From a checkpoint of a small CTC audio transcriber: arch mobilenet_v2, 24.6 epochs.
Rows from block 11, named by matrix and row number. Each number is 128 + 24 x the weight over the matrix's rms, rounded and kept within 0 to 255. All counts start at 0.
# convs2: project pointwise conv (model.blocks.11.convs.2.weight, 128x512x1), inputs 258-343
convs2.48 [115 108 151 137 129  96 149 134  81  92 144 137 114 104  96 152 191  96  86 143 143 124 101 120 117 138 105 120 111 112 147 127 119 101 161  93 134 115 117 110 100 121 143 142 122 173 102 121 128  98 121 157 109 120 119 140 144 102 151 133 108  99 133 187 140 124 169 142 136 143 128 104 161 102  86 129 144 134  68 141 101 174  76 141 134 170]
convs2.49 [130 164 147 132 136 134  99 120 119 127 120 148 120 144 120 136 111 132  87 110 126 149 113 140 126  84 147 141 118 116 113 124 100 107 120 130 128 117 111 133 127 123  78 135 154 101 122  99 157 102 137 160 150 123 136 109 124 145 150 155  92 126 161 110 132  97  78 137 148 108 100 149 127 144 100 118  78 110 111 143 151 138 108 137 105 147]
convs2.50 [140 151 136 164 142 125 144 105 124  90  82  98 153 152 103 175 136 140 179 120 154 144 120 154 127  94 110 141 162 114 123 113 122 146  82 128 132 147 150 137 132 149  96 121 121 149 120 129 106 116 145 160 106 111 152 131 120 110 112 153 170  69  66 101 175 143  83 141 156 124 118 163 139 140 109 178 109  76 142  99  76 136 144 107 108  99]
convs2.51 [138 162 118 158 144 144 164  84 168 163 159 151 119 159 144 104 154 149 138 154 138 129 134 135 143 154 129 112 108 109 156 120 128  98 108 131 121 138 151 161 127 157 168  92 147 120 112 110 122  98 138  88 143 105 144 111 151 116 105  95 149 137 125 176 107 134 157 120 142 118 137 134 109 135 156 171  80 121 137 136 159 127 126 107 125  98]
convs2.52 [131  94 116 213 105 161 144 109  78 105 128 116 107 149 133 154 157 118 109 120 110 125 152 109 144 118 118 104 116 138 127 135 117 144  82 115 168 152 110 147 111 125  70 140  99 165 137 108 152 147 109 142 153 141 135 100 105 103 152 124 140 130  84 157 139  89 124 145 107  99  82 108 151 139  94  94 115  94 146 119 126 115 121 129 129 141]
convs2.53 [ 78 126 123 149 103 167 127 113  98 104 127 108 148 168 158 184 205 122 136 113 108  91  95 119 128 145 165 126 138 190 134  93 122 146 139 135 117  80 135  92 112 124 125 137 133  86 141 129 112 123 117  84 119 122 161 107 131 120 138 125 132 110 143 143 110 115 161  57 125 171 135 161 153 125 120 159 124 132 143 168  78 179 121 143  98 147]
convs2.54 [151 111  99 110  89 125 141 126  92 141 157 154 129 140 132 137 143 167 162 133  97 151 139 150 114 123 125  96 117 136 117 185 133 144 141 154 150 124 130 124 112 119  95  84 118 114 119  92 122 115 148 165 113 159 132 122 125 109  98 159 142  79 162 141 160 126 136 104 114  86 133 141 104 118 132 155 129 144 101 173 147 118 136 146 167 100]
convs2.55 [141 102 131 109 118 123  95 153 117  98 161 106 111 156 130 124 161 145 166 129 116 125 103  95 162  69 131 180 125 126 134 124 136 185 114 146 127 141 103 173 134 104 148 133 109 135  93 131 125 158  92  91 104 107 124 152 112  96 125 136  87 118 134 114  94 107 141 127  90 130 152 129 154 106 122 144 132 138 128 117 165  61 121 106 102 172]
convs2.56 [159 131 165 101 139 130 108 128 127 115  99 152 130 123  75 181 109 126 129 124 140 136 114 137  91 136 112 108 124 124 143 174 115  88 118 106 115  99 140 146 152 104 123 138 154 134 124 130 127  96 147 137  93 121 158 146 150 164 161  98 161 101 140 135 113 138 137 113  82 125 126 174 117 132 139 142 139  84 179 112 144 158 106 113 103 111]
convs2.57 [122 148 122 155 100  99 166 137 171 130  84 156 134 155 121 164 112 156 150 144 154 126 135 110 107 135 142 103 136 100  65 116 129 136 131 150 122 102 120 135 145 133 132  86 157 158 127 137 140 115 138 162 177 136 120 126 164  91 106 135 167 139 137 114 125 122 113 114 171 125 131  99 108 179 159 123 157 138  99 109 174 119 109 128 107 159]
convs2.58 [127 108 132 145 155 139 102 130 112 111 136 147 107 118 122 146 109 121 128  98 133 136 106 113 136  94  99 138 152 103 174 133 172 140  97 127 124 119 121 144 113 113 142 160 143 129 132 128 109 114 122  97 117 148 133 117 134 162 103 123 140 139  98 140 126 100 126 138 104  89 107 109 119 125  98 132 120 163 136 176 168  86 120 123 139 165]
convs2.59 [149 102 143 111 153  95  98 159  88 158 128 142 125 120 151 134 164 141 134 114 104 166 146 137 119 155 176 107 166  94 132 125 132  89 135 147 112 126 100  99  92 105 120 133 163 119 147 101 135 131 152 126 132 179 133 140 129 114 178 117 102 127 110  77 122 129 144  90 140 134 120 144 128 141 164 139  70 127  86 115  93 125 154 165 195  93]
convs2.60 [125 122 160 123  95 148 174 118 117  86 112 152 129  96  63 146 107 140 109 122 122 130 153 105 114 135 102  86  94 116 109 158 141 131 148 156  98 146 134 112 142 118 106 102 104  92 131 141 155 105 168 102 132 128  71 160 161 134 138  65 126 125 152 165 131 106 135 151 113  91 105 112 105 180 132 111 141  90 136 118 165 149 150 137 106  96]
convs2.61 [148 126 152 127 117 147 113  98  75 168 134 168 129 148 119 105 137 108 182 173 112 153 121 133 150 101 129 114 120 116 159 156 133 154 131 106 151 107 143 106 136  92  98 106  79 167  93 129 123 131 122 134 116  90 122 110 134  85 113 112 131 118 178 144 121 110 138  98 152 107 118 125 130 112 125 148 152 160 163 128 146 122  87 125 134 174]
convs2.62 [145 132 140 124 107 151 114  79 163 107 114 156 174 155 137 127 160 119 136 123 108 142 150 118  99 117  85 111 139 126 113 142 155 155 132  63 144 137 137 116 140 135 135 170 117  85 127 136 126 138 142  99  56 108 117 109 129 182 135 110 113 131 126 123 141  98 139 124  81 147 120 119 137 148 155 134 146 119 130 120 115  99 140  73 108 145]
convs2.63 [ 84 115 159 164 103 128 121 120  90 121 136 118 130 154  83 124 123 144 108 116 109 144 129 119 119  98 134 111 146 142  94 153 113 136 127 135 183 119 105 136 101 106  90 104 125 157 128 126 127 126  86 145  95 100  85 151 152 170 151 132 120  95 119 129 129 158 130 109 128 173 149 168 137 118 133  91 132  93 115 113 139 148 120 135 110 143]
convs2.64 [137  89 155 107 138 162  88 185 144 149 120 121 129 130 145 150 118 147 123 137 127 161 108 123  99 142  74 210 128 133 135 133 113 132  96 113 108 142 119  94  91 130 137 107 180 155 130 113 115 104 119 127 144 115 116 142 120 161 135 101 121 112 129 149 122 137 106 105 155  91 141 109  97 126 149 102 124 137 134 166 105 134 115 175 110 125]
convs2.65 [122 151 154 129 101 162 137 133 121 102 133 115 102 104 122 145  66 102 112 137 117 119 161 109 114 113 116 131 182 108 108 125 113 155 135 107 105 165  98 153 127 138 104 121 134 110 126 144 151 152 123 122 102 126 121 121 129 142 148 103 156 104 125 105 145 122 115 172  92 111 111 133 112 142 109 105 110 149 122 138 126 121 139 152 159 146]
convs2.66 [151 165 143 178  84 107 146 133 151 177 150  89 112 162 128 143 151 120 128 103 138 124 142 149 148  88 137 107  68 138 163 101 136 132 132 135 155  94 108 135 140 104 115 138 122 171 129 101 143 112 139 158 117 124 105 142 138 125 134 154 111 109 104 124 108 150  91 115 150  90 172 137 111  84 140 133 122 165 108 104 107 120 120 119 154 151]
convs2.67 [ 96 111 130 126 127 135 116 113 134 121 156 117  99  99 148 163 114  92 156 128  89 180 115  94 140 140 114 102 138 135 113 119 141 129 156 119 137 136 124 126 134 111 137  99 130  98 114 133 152 142 121 110 105 127 157 147 137 146  80 152 138 146  32 112 104 116 145 163 105 107 106 115 115 139 108  90 121 137 157 143 134  98 120 102 140 193]
convs2.68 [ 59 128 114 167 104 155 180 137 138 142 148 146 100  96 110 138 178 124 128 111 125 134 133 110 104 137 121 155 166 130 151 123 126 135 174 194 151 126 166 136  75 120 155  96 135  86 123 153 175 140 137 129 116 125 104  95 107  93 139 126  98 115 137  68 110 146 116 129 123 146 114  92 133 117 149 106 105 130 149  92  86 129 103 151 172 122]
convs2.69 [ 94 111 139 133 115 144 162  80 127 132 157 128 135 137 156 159 133 118 106 126  67 165 111 116 147 154 117  69 113  95 128 121 176 126 164 143 105 100 129 179 135 135 116 104 132 134 117  97 107 140 101 145 129 112 159 129 129 113 120 166 112 154 110 170  98 118  95 153 142 143 143 119 131 135  95 141 123 105 106 155 118 101 140 142  84 118]
convs2.70 [115 130 155 128  75 118 112 130 152 159 144 127 128 142 132 138 125 122 156 134 114 148 115 118  93 121 102  89 143 136 149 118  93 116 147 156 146 122 174 164 113 187  82 122 107 146 111 125  64 106 130 161 170  91 109 130 109 129 111  74 132 133 124 153 143 103 134 129 128 131 115 146 117 104 125 181 119 105 139 121 112 138 139  84  89 104]
convs2.71 [138 149 119 103 120 130 159  98 157  82 105 119 147 122 140  92 117 100 152 154 146 123 123 102  84 120 134 126 101 129 113 107 157 159 148 126  94 157 154 116 139 169 155 136 127 118 146 140 139 154 147 120 100 101 107 146 127 137 139 155 103  77 123 130 148  75 130 123 138 160 142 118 148 145 162  80 123 116 112 105 115 138 159 146 151 107]
convs2.72 [ 81 109 147  23  96 125 145  91  97  98 104 117 102 157 147 117  96 116 147 122 146 112 142 118 177 107 151 128 135  87 138 118 137 118 108 174 119 156 138 144 161  97 182 147 177 122  93 129 107 154  99  95 154 115 127 115 109 131 150 109 123 106 115 132  99 109 126 131 133 185 110 119 109 100 134 120 128 184 125  90 114 167 123 151 131 124]
convs2.73 [130 136 121 119  90 144 157 154 160  94 154 107 129 124  94 165 109 111 109 150 136 136 135 130 141 145 131 121 123 122 116 122 145 106 150 105 160 122 138 109 153 134 113 112 139 103 140 107 130 143 145 154 116 100  93 123 162  93 109 122 100  95 113 149 122 157 103 165  99  93 121 140 112 133 101 170 151 119 108 118  97 169 108 154 124  79]
convs2.74 [107 156  96 140 154 124 147 112  95 116 122 114 138 176 123 108 148 153 138 146 166 150 126 111 145 140 123 105 110 114 144 117 130 100 152 109 112 127 142 152  98 146 157  97 161 187 132 106 122  98 167 116 107  85 121 133 167 119 124 138 128 151 128 194 125 148 112 166 157 132 151 139 168 114 126 110 142 133 150 156 137 111 123  91  98 172]
convs2.75 [157 104 134 147 113 122 182 187  99 163 114  97 152 157 120 119 144 116 157 132 102 151 198 126 131 145  63 127 162  99 120 148 107 131 107 121 127 141 123 113  97  89 162 153  64 104 124 173 150 111 159 128  85 110 114 152 126  87 135 104  82 130 111 127  76  68  87 180 125 111 119 132 174 151  82 136 154 129 126 147  99 123 123  88 152 118]
convs2.76 [ 93 156 132 124 125 152  92  88 165 108  91  99 104 150 130 167 147 155 193 107  94 132  96 105 107 100 164  91 101 134 146  93 144  96 119  92 111 145 113 142 104 114 148 140 118 108 114  96 123 109 111 116 133 114 102 147 141 167 109 123 166 121 110 103 119  87 137 129 120 150 146 134 125 131 133 144 143 113 116 104 111 119 120 107  91 137]
convs2.77 [145 126 125  83 156 113 125 131 153 108 113 111 151 129 119 118 130 139 134 117 131 107 126 124 146 115 158  92  90 148 143  92 144 149 110 116 127  99 129 153 144 156 135  79 106 104 116 120 108 124 141 132 155 115 107  78  90 150 127 125 114 111 153 170 180 110 120 158 127 120 144  90 128 152 124  96 128 104 147 163 114 132 141 130  87 156]
convs2.78 [122 133 108 116 125 129 104 134 116 137 106 145 131  98 100 110 121 142 100 111 104 155 159 140 135 143 111 132 150 136 137 104 117 129 141 175 127 140 114 145  84 106 171  95 138 105 158 113 120 162 137 119 145 112 140 113 150 144  57 114 166 125 111  61  88 149 164 114 141 104 143 142 173 129 129 161 100 147 144 141 102 158 106 130 118 114]
convs2.79 [113 115  99 112 138 130 145 119 153 146 150  91 129 151  51 145 123 104 138 104 147 124  99 137 140 123 111  70 134 133  83 120  98 151 144 137 172 139 105 134 115 143 118 148 142  98  96 131 124 147 155 124 100 105 122 124 110  97  79 132 134 138 144  98  81 133 175  84 133  87 141 116 165 149 112 161 181 125 128 133 112 157 124  91 126 130]
convs2.80 [106 109 128 163 177 160 150 142 133 134 128 132 127 108  76  96 135 141 152 127 140 127 133 104 136 118  87 170 138 127 117 105 119 169 105 159  96 182  97 112  99 102 120 130 149 109 122 138  81 100 117 152 119 142 109 139 106 113 120 182 137 145 125 107  92  93 113 137 134 121 101 140 125 158 144 138 158  95 106 177 141 131  74 106 135 156]
convs2.81 [103 129 122 137 128 106  97 115 138 137 106 133 108 116 110 143 111 150 107 131 121 100 136 149 104 100 146 116 146 135 127 136 141 135 103  97 115 102 128 105 120 152 105 141 109  93 117 147 138 143 164 135  78  95 118 126 121 124 109 118 112  84 157 109 142 120 121 104 154 103 116 121 153 161 127 130 132 139 111 147 138 126 145 123 179 143]
convs2.82 [125 151 133  52 155 106  93 132  88 170 112 100 139 129 128 133 103 105  76 140 136 125 109 121  97  77 103  85 113 116 112 145 124 132 109 161 126 107 119 106 138 154 176 122 158  64 112 128 132 112 176 117  99 114 124 143 100 161 101 151  80 100  91 117 136 102 117 147 129 126 148 153 131 104 134 142 123 166 150 130 164 125 143 140 101  93]
convs2.83 [126 109 119 117 145  88 132 154 120 120 139 107 112  67 172  93 113 131 118 138 151 159 106 136 138  73 153 166 130  99 129 125  96 163 141 141 138 112 101 162 141  99 163 134 182 128 114 142 106 151 120 103 166 111 123 102  94 152 115 123 110 153  82 123 111 133 159 114 125 139 152 134 117  99  98 131 131 119 120 142 120 167 138 104 137 104]
convs2.84 [127 116 147 106 153 169 107 136 123 136 150 125 143 137 139  91 176 117 130 111 124 145 109  88  95  94 108 120 100 106 119 139  77 115 136 118 134 133 114 155 109 110 102 136 102 110 108 106 174 138 119 112 114 163  91 138 141 138 119 141  84  71 174  88 163 146 103 144 106 157 131 167 133 137 151 110 141 174 143  96 110 117  92 126 139 115]
convs2.85 [136  66 135 125 150 136 110 154 153 194 104  97 142 118 140 127 168 112 119 158 136 104 101 143 104 155 129 135 145  99 139 168  79 122 105  99 164 119 119 130 155 129 148 134 123 151 112 155 131 111 140  90 106 142 135 115 123 163 149 121 141 147 133 100 148  89 170 110 131 121 118 138 123 139 185 157 133 124 165 161 134 128 112 160 125 123]
convs2.86 [134 144 130 109 134 168  85 100  71 112 135 112 123 129 109 104 115 107 105 135 149 115 161 115 176 126 130 148 133 154 120  71 104 160 116  87 164 125 117 129 137 113  91 114 160  88 138 118 148 126 163 123 149  81  97 129 167 105 126 113 141 120 131 110 110 120 117 166  52  95 129  83 131 175  97 125 143 118 158 120 130 137 123 140  92  97]
convs2.87 [123 130 147 119 151 127 197  96 159 143 157 131 119 154 117  98 136 110 154 134 103 115 120 149 147 116 153 160 107 102 130 121 136 166 159  95 138 101 122 146 171 129 128 117 129 161 139 127 112 172 149 101 110  81 148 143 147 105 107 180 100 153 142 144 132 136 103 106 122 143 114  83 139 115 132 121 167 117 142 116 111 111 132 145  98 132]
convs2.88 [ 96 121 168 159 122 127 100 143 114 197 116 127 110 156 129 137 132 128 133 158 114  97 131 131 142  96 106  92 152 146  85 111 142 165 132 181 113 131 133  62 131 144 112 119 149  78 116 143 113  97 168 142 143 189 122 103 120 144 151 146 143 115 143 131 111 119  90 103 102 114 179 128 123  98  88 102 101  87 133 127 126 143 145 115 122 144]
convs2.89 [115 170 126 107 134 143 132 103 149  94 120 129 120 122 115 140 135 153  96 105 124 128 164  95 111 108 137 117 118  99 142  86 115 120 129  81 121 130 128 117 105 105 127 176 130 116 135 162  95 109 117 136 130 119 144 155 119 136 126 148 143 115 174 125 152 103 154 100 153 157 133 120 120 116 119 112  88 128 144 109 146 147 139 129 102 169]
convs2.90 [151 124 149 145 122 108  89 151 142 123 143 142 131 180  78 114 117 101 133 129 142 178 157 119 124 158 111 117 137  86 115  97 148 169 126 123 140 162 113  84 140 133 106  83 118 102 120 138 133 135 147 147  85 114 150 132 158 151 147  83 138 107  94  75 122 130 159 100 144 122  91 111 132 160 137 150 131 158 154 125 143 114 149 124 152  94]
convs2.91 [107 167 147 164 111 180  72 183  88 122 114 157 131 133 108 154 139 125 122 163 122 121 174 124 119 116 128 117 167 108 145 140 100 146  60 130 103 190 116 132 132 125 151 114 149 109 100 114 124 130 115 163 125 105 160 131  96 159 147 135 131 130 151 115 151  99 139 113 133 169 103  94 125 125 179 140 134 129 126 146 188 110 103 125 115 140]
convs2.92 [139 144  90  47 113 128 157 135 158 137 130 125 114 127 129  98 152 124  98  91 186 130 111 152 112 135 124 136  89 132 119 153 143 136 106  99 112 151 131 134 137 160 130 101 126 180  97 168 145 120 162 129 122 153 167 158 123 193 108 127 101 140 121 119 123 105 173  97  83 122 130 152 130 116 131  73 140  87 134 144  97 135  97 145 142 137]
convs2.93 [106 156 119 139 153 137 129  89 156 100 111  86 112 114 121 108 104 149 135 130 166 141 176 151 152  84 118 114 122 110 110 147 123 153 120 160 114  89 152 140 157 112  98 111 136  97 123 112 129 109 139 135 123 174 104 147 155  80 130 110  95 112 142 145 119  85 138 122 150 145 152 134 108 112 134 100 130 111 117 144 126 152 130 126 113 112]
convs2.94 [137 115 109 146 103 126  95  99 139 165 119 129 153 128 145 125 114 167 122 138 139 116 113 131 118 144  97 115 109 163 132 107 145 124 131 120 153  91 126 125 151 158 130 138 101 135 140 133 127  91 152 115 122 119 121 143 113  74 116 122  98 127 124 111 157  89 164 152 150 116 137 140 135 131 179 139 111 144 204 126 149 106 151 136 147 153]
convs2.95 [125 146 119  44 141 139 127 111 124 115 134 129 135 131 118 134 132 136 154  90 152 116 121 109 134 115 120 108 145 130 140 132 129 152 144 154 112 145 139 126 165 139 152 104 109 129 144 148  65 129 169 134 142 129 149 102 129 139 107 123 158 117 149 105 165 116 116 106 106 149 139 131 140 132 137 117 149 152 171 138  90  83 174 107 101 102]
convs2.96 [167 153 162 107 146 114 170 129 143 127 118 108 138 131 141 113 112 171 165 105 128 129 107 101 122 146 100 139 118 124  93 124 129 105  82 166 130 143 154 161 127 127 131  97 143 101 134 156 160  98 116 128 116 139  85 116  89 147  99 105 135 135  84 165 167 155 143 131  98  94 152 129 129 164 148 151 119 131 156 102 136 122 141 149 130  74]
convs2.97 [105 133 164 116  97 141 107 117 141 113 123 109 142 123 125 125 134 123  60 138 116 110 139 126 142 130  82 150 124 148 152  84 104 151 105 142 138 147 130 143 135 125 139 126 153 151 159 147  97 109 120 125 168 176 127 103 128  97 133 154 114 102 135 106 150 177 121 105 174 144 122 127  96 173 142 152 127 139  87 120 123 134 141 105 166 119]
convs2.98 [153 144 146 149 129 100 109 173 130 138  92 140 132 117 125 113 155  93 141 130 103 136 132 114 112 111 163 195 159 118  90 115 120 142 126 107 122 186 148 130 109 110 121 142 120 130 159 168  98 154 111  98 141 129 113 128 132 142 159 118 134 145  89 139 136 122 108 113 155  91 145 154 131 138 149 165 101 130 130 180 155 117 122 145 161 158]
convs2.99 [119 105 126 139 117 141 148 149 117 125 121 119 135 117 135 130 123 126 124 126 107  83 106 126 106 131 139 144 136 206 105 150 115 125 125 164 120 128 139 108 140  94 125 129  76 148 166 117 101  96 140 127 111 123 142 155 119 156 141 150 125 135 112 161 163 112  80 128 105 116 158 102 114 145 111 100 130 143 173  82 100 165 170 130 111 148]
convs2.100 [146 119 154 143 120 148 130 112 140 106 158 111 140 101 145  85 105  67 109 139 160 134 147 119 136 143 145 125 107 131 119 126 179 159 132 149 145  88 151 144 117 143 146 117 161 150 102 104 119 140  97  87 133 143  95 123 121 134  58 100 140 117 157 131 154 107 160 114  98 105 116 118 142 118 163 162  95 165  94  71 131 142 145 111 138 130]
convs2.101 [142 102 156 177  96 110 109 125 154 135 152 161 130 132 141 156 162 128 136 147  72 129 120 111 125 105 111 105 137 145 148 114 120 157 119 109 184 167 157 122 125 146  88 154  70  85 115 123 122 105 134 133 132 121 130 166 107 141 139  99 165 110 169 114 121 146 130 129 120 105 152 116 133 114 138 128 170 165  87 139 118  98 106 122 123 116]
convs2.102 [ 99 125 107 122 100 144 128 125 132 107 152 138 129 154 143 162 108 142 128 134 132 139 136 139 164  93 109 155 147 145 124 144 140 137 114  89 103  89 125 124 118  97 114  96 112  90 144 137 132 147 134 158 166 117 107 151 146 155 102 127 156  88 128 115 146 117 122 119 130 138 169 135 115 114  91 113 131 118 118 105 114 136 107 110 141 118]
convs2.103 [139 138  89  89 137  99 150  95 124 130 132 140 100 117 155 113 120 143 176 121 113 150 133 130 147 106  95 150 140  88 161 103 132  99 120 146 125 134 157 151 155 124 175 171 110 111 157  89  94 124 102  88 157 121 106 116 157 112  86 102 116 150 118 173  86 129 100 106 181 127 103 102 130  86 134 147 127 118 155 120 140 159 154 173 126 110]
convs2.104 [146 116 143  69 156 133 133 153 135 174 132 150 116 155 126 124  99 140 190 146 130 103 138 132 168 119 123  95 114 141 116 158 177 157 160 145 126 136 186 136 148 151 175 142 114 118 169 157 140 105 136 131 137 127 133  90 169 184 123 135 158 147 139 126 118 147 121 126 141 133 146 110 121 146 164 132 163 134 129 142  95 132 135 116 138 117]
convs2.105 [160  98 118 131 136 140 108 111 122  94 150 123 160 136 117 129 101 134 117 130 124 118 133 108 131 139 172 123 123 133 137 115 108 163 124 110 155 120 132 109 144  96 146 119 128  96 115 115 119 128 139 146 127 148 157 125 109 154 145 146 156 130 142 157 125 106 134 136 126 128 145 112  97 151 130 151 193 134 123  96  88 120 104 121 107 152]
convs2.106 [154 123  94 120 124 132  72 121 171 114 161 124  95 112 119 138 117 135 135 157 129  70 152 109 157  88 118  60 112 110 129 180 118  97 167  92 150 115 139 138 158  88 116 118 141 147 124 148 113 121 126 119  81 116 126 116 161 157 123 100 143  97 157  75 162 140 135 138 175 153 136 142 145 126 139  94 108  98 130 125 121 107 120 113 157 134]
convs2.107 [176 100  99 197 121 114 130 103 136 157 143 183 105 135 137  93 113 132 127 143 111 145 135 105 111 100 151 112 161 118 131 168 129 103 113 110 148 166 158 128 137 100 121 113 148 110 106 145 127 103 143 180 134 136 128  96 100 128 131 151 115 108 144 143 131 148 111 161 162 133 140 116 115 139 121 151 129 126 132 126  98  97 117 127 178  90]
convs2.108 [141 134 150 182 123 151 135 122  89 130 121 177 116  91 115 125 112 102 135 141 101 147 152 131  91 157 164 103 138 130 149 119 144 161 110  96 102 111 156 147 127  85 121 148 166 106 140 153 171 126 130 143  66 116  85 124 122 141 139 202  90 114 140 144 119 124 148 131 126 105 138 111 132 100 134 125 152 121 114 115 129 147 121 141 130 161]
convs2.109 [121 119 145 162  98 115 196 128  93 145 108 111 132 166 111 112 176 135 151 136 136 157 128  70 151 113  99 124 133 124 127 163 128 173  98 138 158 118 134 149 121 119 140 119 109 142 124 150 150  81 114 156 133 193 121 118 132 132 131  90 121 116 126  79 151 138 121 135 124 133 112  83 124  82 138 112  84 129  89 140 155 109 135 110 172 151]
convs2.110 [115 127 142 102 118 129 117 117  91 120  79 101 112  96 130 127 138 115  96 135 145 158 124 133  84 110 146 137 132 141  99 130 155 128 151  89 158 114 112 131 111 106 121 103 149 143 105 156 134 115 124 106 113  97 152 156 116 143  65 124 148 107 121 125 134 147 128 177 143 141 115 109 135 146  93 127 168 129 136 125 142 130 138 131 124 123]
convs2.111 [155 167 103  86  74 155 135 112 110  94 110 124 116 183 122 141 132 133  89 107  89 155 129 107 128 125 138 142 114 112  76 146 145 102 118 149 152 134 128 101 129 141 146 131 152 126 121 117 109 170 145 140 128 134 105 117 145 141 138 139 151 118 136 138 158  96 156 141  85 141 137 115 110 108 138 154 145  89 134 137 101 163 165 146 169 119]
convs2.112 [107 160 114 164 116 118  80 153 125  95 110 117 140 128 123 149 135 116  94  94 161 104 127 157 167  82 152  92 110 166 140 143 135 120  87 101 126 131 120 150 134 114 116 144 139 155 133  82 131 152  87 117 100 135 103 102 129  67  92  87 112 126 136 115 122 113 149 141 150 128  97 143 154 133 135 145 173 125  99 165 149 119 126 114 128 130]
convs2.113 [108 122 123  73 132 158  89 112 109 123 165  88 119 138  75 125 133 129 117 141 149 134 177 146 139 129 129 105 127 114 132 140 139 160 119 147 132 159 121 111 111 117 100 129 151 145 153 134 115 143 134 140  78  87 100 135  83 135 145 121 122 152 154  92 108 163 163 127  96  95 132 105 127 136 118 165  78 171 117 113 132 155 137 110 122 126]
convs2.114 [108 154 143 163 102  73 167 166 152 106 131 161 115 108 140 111 157 129  85 123 151  96 102 111 103 134 126  99  95 130 105 104 127 113 119 103 126 129 120  99 179 129 115 143 144 128 119 150 142 156 152 121  93 125 118 136 125 108 114 143 137 128  97 121 153 121 186  82 138 165 136 108 178 145 130  83 156 139 146 184 105 120 107 128 105 153]
convs2.115 [ 86 138 147  60 132  80 147 137 160 142  76 127 153 106 130 122 143 112 147 136 143 125  81 159 104 146 121  65 130 103 131 180 136 134 119 100 112  87  97 151 103 153 109 146  78 173 123 120  84 149 125 148 146 110 130 134 138  72 152  90 134 117 106 145 144 115 155  83 156 118 137 150 132 101 129 103 141 114 126 105 133 156 131 130 133 172]
convs2.116 [130 147 154 107  71  84 111 126 127 133 105 148 100  92  77 104 119  98 127 116 120 122 145 151 140 182  85 140 176 111 132 158  89 101 143 165 173  96 149 123 146 105 130 119 106  92 128 113 105 105 145 123 111  78 138 114 116 125 135 116 115 116 127 155 176  79  84 186 184 127 104 130 143 144 112 159 162 123 122 124 140 159 138 137 119 153]
convs2.117 [162 150 120 140 112 163 146 107 103 117 141 159 113 120  64 112 159 144 122  88 118 174 124  97 143 124 142 146 134 119 120 130 125 151 135 120 142 130 133 133 134 107 100 145 186 151  94 136 143 143 122 137 141 102 134 116 148 124 153 109 179 121 128 166  94 150 120 128 142 129 147 104 101 114 131  87  78  91 131 127 174 136 139 129 143 163]
convs2.118 [126 123  77 124 109 140  86 151 145 130 105 116 155 135 134  85 175 120 115 121 137 162 149 113 163 120 123 178 161 103 104 136 143 147 107 124 136 180 150 120 164 118 139 123  90 132 147 136 108  87 109 134 107 140 118 167 123 185 104 132 122 137 146 158 136 154 127 166 101 121 102 163 119 115 130 127 122 161 105 108  93 146 149  73 180 181]
convs2.119 [127 125 152  93 143 146 108 159 136 150  97  83 101 106 139 129 121 122  89 149 115 129 150 154 122 129 126 138 192 109 110 138 144  89 113 135 180 127 112 144 115 119 107 119 132  91  96 102 137 127 154 143 140 142  68 119 112 151 147 121 171  90 135 106 149 129 135 101 119  98 192 114 120  85  98 151 150 120 128 132 118 146  96 133 146  66]
convs2.120 [103 157 103  90 101 144 135 111 104 112 137  98 161  75  89 153 135 170 118  93 133  98 119 118 156 116 106 154 111  96 102 167 128  72 108 143 142 103 149  70 160 136  84 176 143 125 197 142 131 163 115 153 150 130 135 120 131 161 125 137  82 129 129 158 124 129 106 124 141 166 138  65  96 155 137 104 176 137 127 191 145  88 119 162 123 104]
convs2.121 [117  74 149 116 130 104  88 131  92 165  99 102 122 131 120 113 142 101 117 156  66  97 112 127 164  87 109 177 153  98 128 132 114 108 159 148  99 122  93 116  84 135 121 173 109 161 125 163 118 107 152 152 105 113 142 153  99 121 153 138 110 128 141  96 102 107 144 107 123 100 141  92 101 104 143 112 106 119 141 117 126  88 140 151 106 110]
convs2.122 [117 109 137 117 135 112 123 116 132 114 102  76 148 103 110 131  93 106 131  98 161 135 123 116 147 123 126  94 115 104 136 163 132 180 148 157 122 148  90 115 133 120 134 113 149 102 136 160 135  90 127 101  83 186 112 140 109 222 150 119 127 110  89  60 135 137 151  95  99 108 128 121  68 128 173 114 105 111 162 144 145 143 177 142 122 116]
convs2.123 [143 120 152 119 103 117 155 110 126 122 129 160  91 124 105 101 136 146 112 153 109 156 156 158 158 153 146 110 144 106 172 149 156 102 135 104 146 117 134 167 130 138 146 122  88  99 128 172  98 106 130 141 127 146 140 148 112 133 156 112 151 181 129 177 128 163 104 107 160 131 107 158 124 113 171 142 166 133 121  79  78 150 118 110 152 182]
convs2.124 [134 146 133 129  86 141 129 110 104 133 186 115 135 172 124 162 110  97 130 100 146 139 153 176 132 168 113 146  90 127 127 157 136 131 116 133 171  88 131 133 101 163 134 138 155 138 140 121 128 165  98 134 137 114  74 133 139 138 116  96 120 124 107  77 121 143 134 101 148 140 115 133 128 142 148 158 143 148 164 125 115  85 162 129 124  98]
convs2.125 [108 129 129 185 152 107 160 114  90 119 148 157 149 133 131 107 170 123 128 146  97 151 113 140 142 121 119 106 111 143 140 120 158 105  99 121 119 131 123 161 123 131 114  82 130 100  99  94 135  83  74 103  97 141 141 144 149 138 120 124 173 126 106  57 112 171 133 151 104 132 139 115 117 130 147  97 164 161 118 105 147 120 104 111 150  99]
convs2.126 [105 134 122 142 150 159 116  81 129 123 112 134 173 129 141 157  89 113 128 155 145 122 113 130 112 100  95 131 156 129 143 118 159 149  88 162 105 181 121 112  97  74 118 118 116 110 177 126  96 121 126 112 104 138 121 134  99 190 153 111 112 129  84 128 134 128 123 154 123 105  86 156  92 136  98 103  81  83 104 151 154 139  99 117  86 117]
convs2.127 [141 136 146 118 124 133 153 128 174 131 110  88 138  93 116 126 137 158 153 139 181 153 117 122  71 126 176 161 155 124 103 127 133 108 140 104 142  98 142 131  82 154 146 142 129  93 130 139 117 141 113 123 124 129 145 113 116 114 126  89  64 133 105 157 127 142 130 136 100 136 150 134 154 106 123 184 134 117  82  89 124 131 152 106 153  95]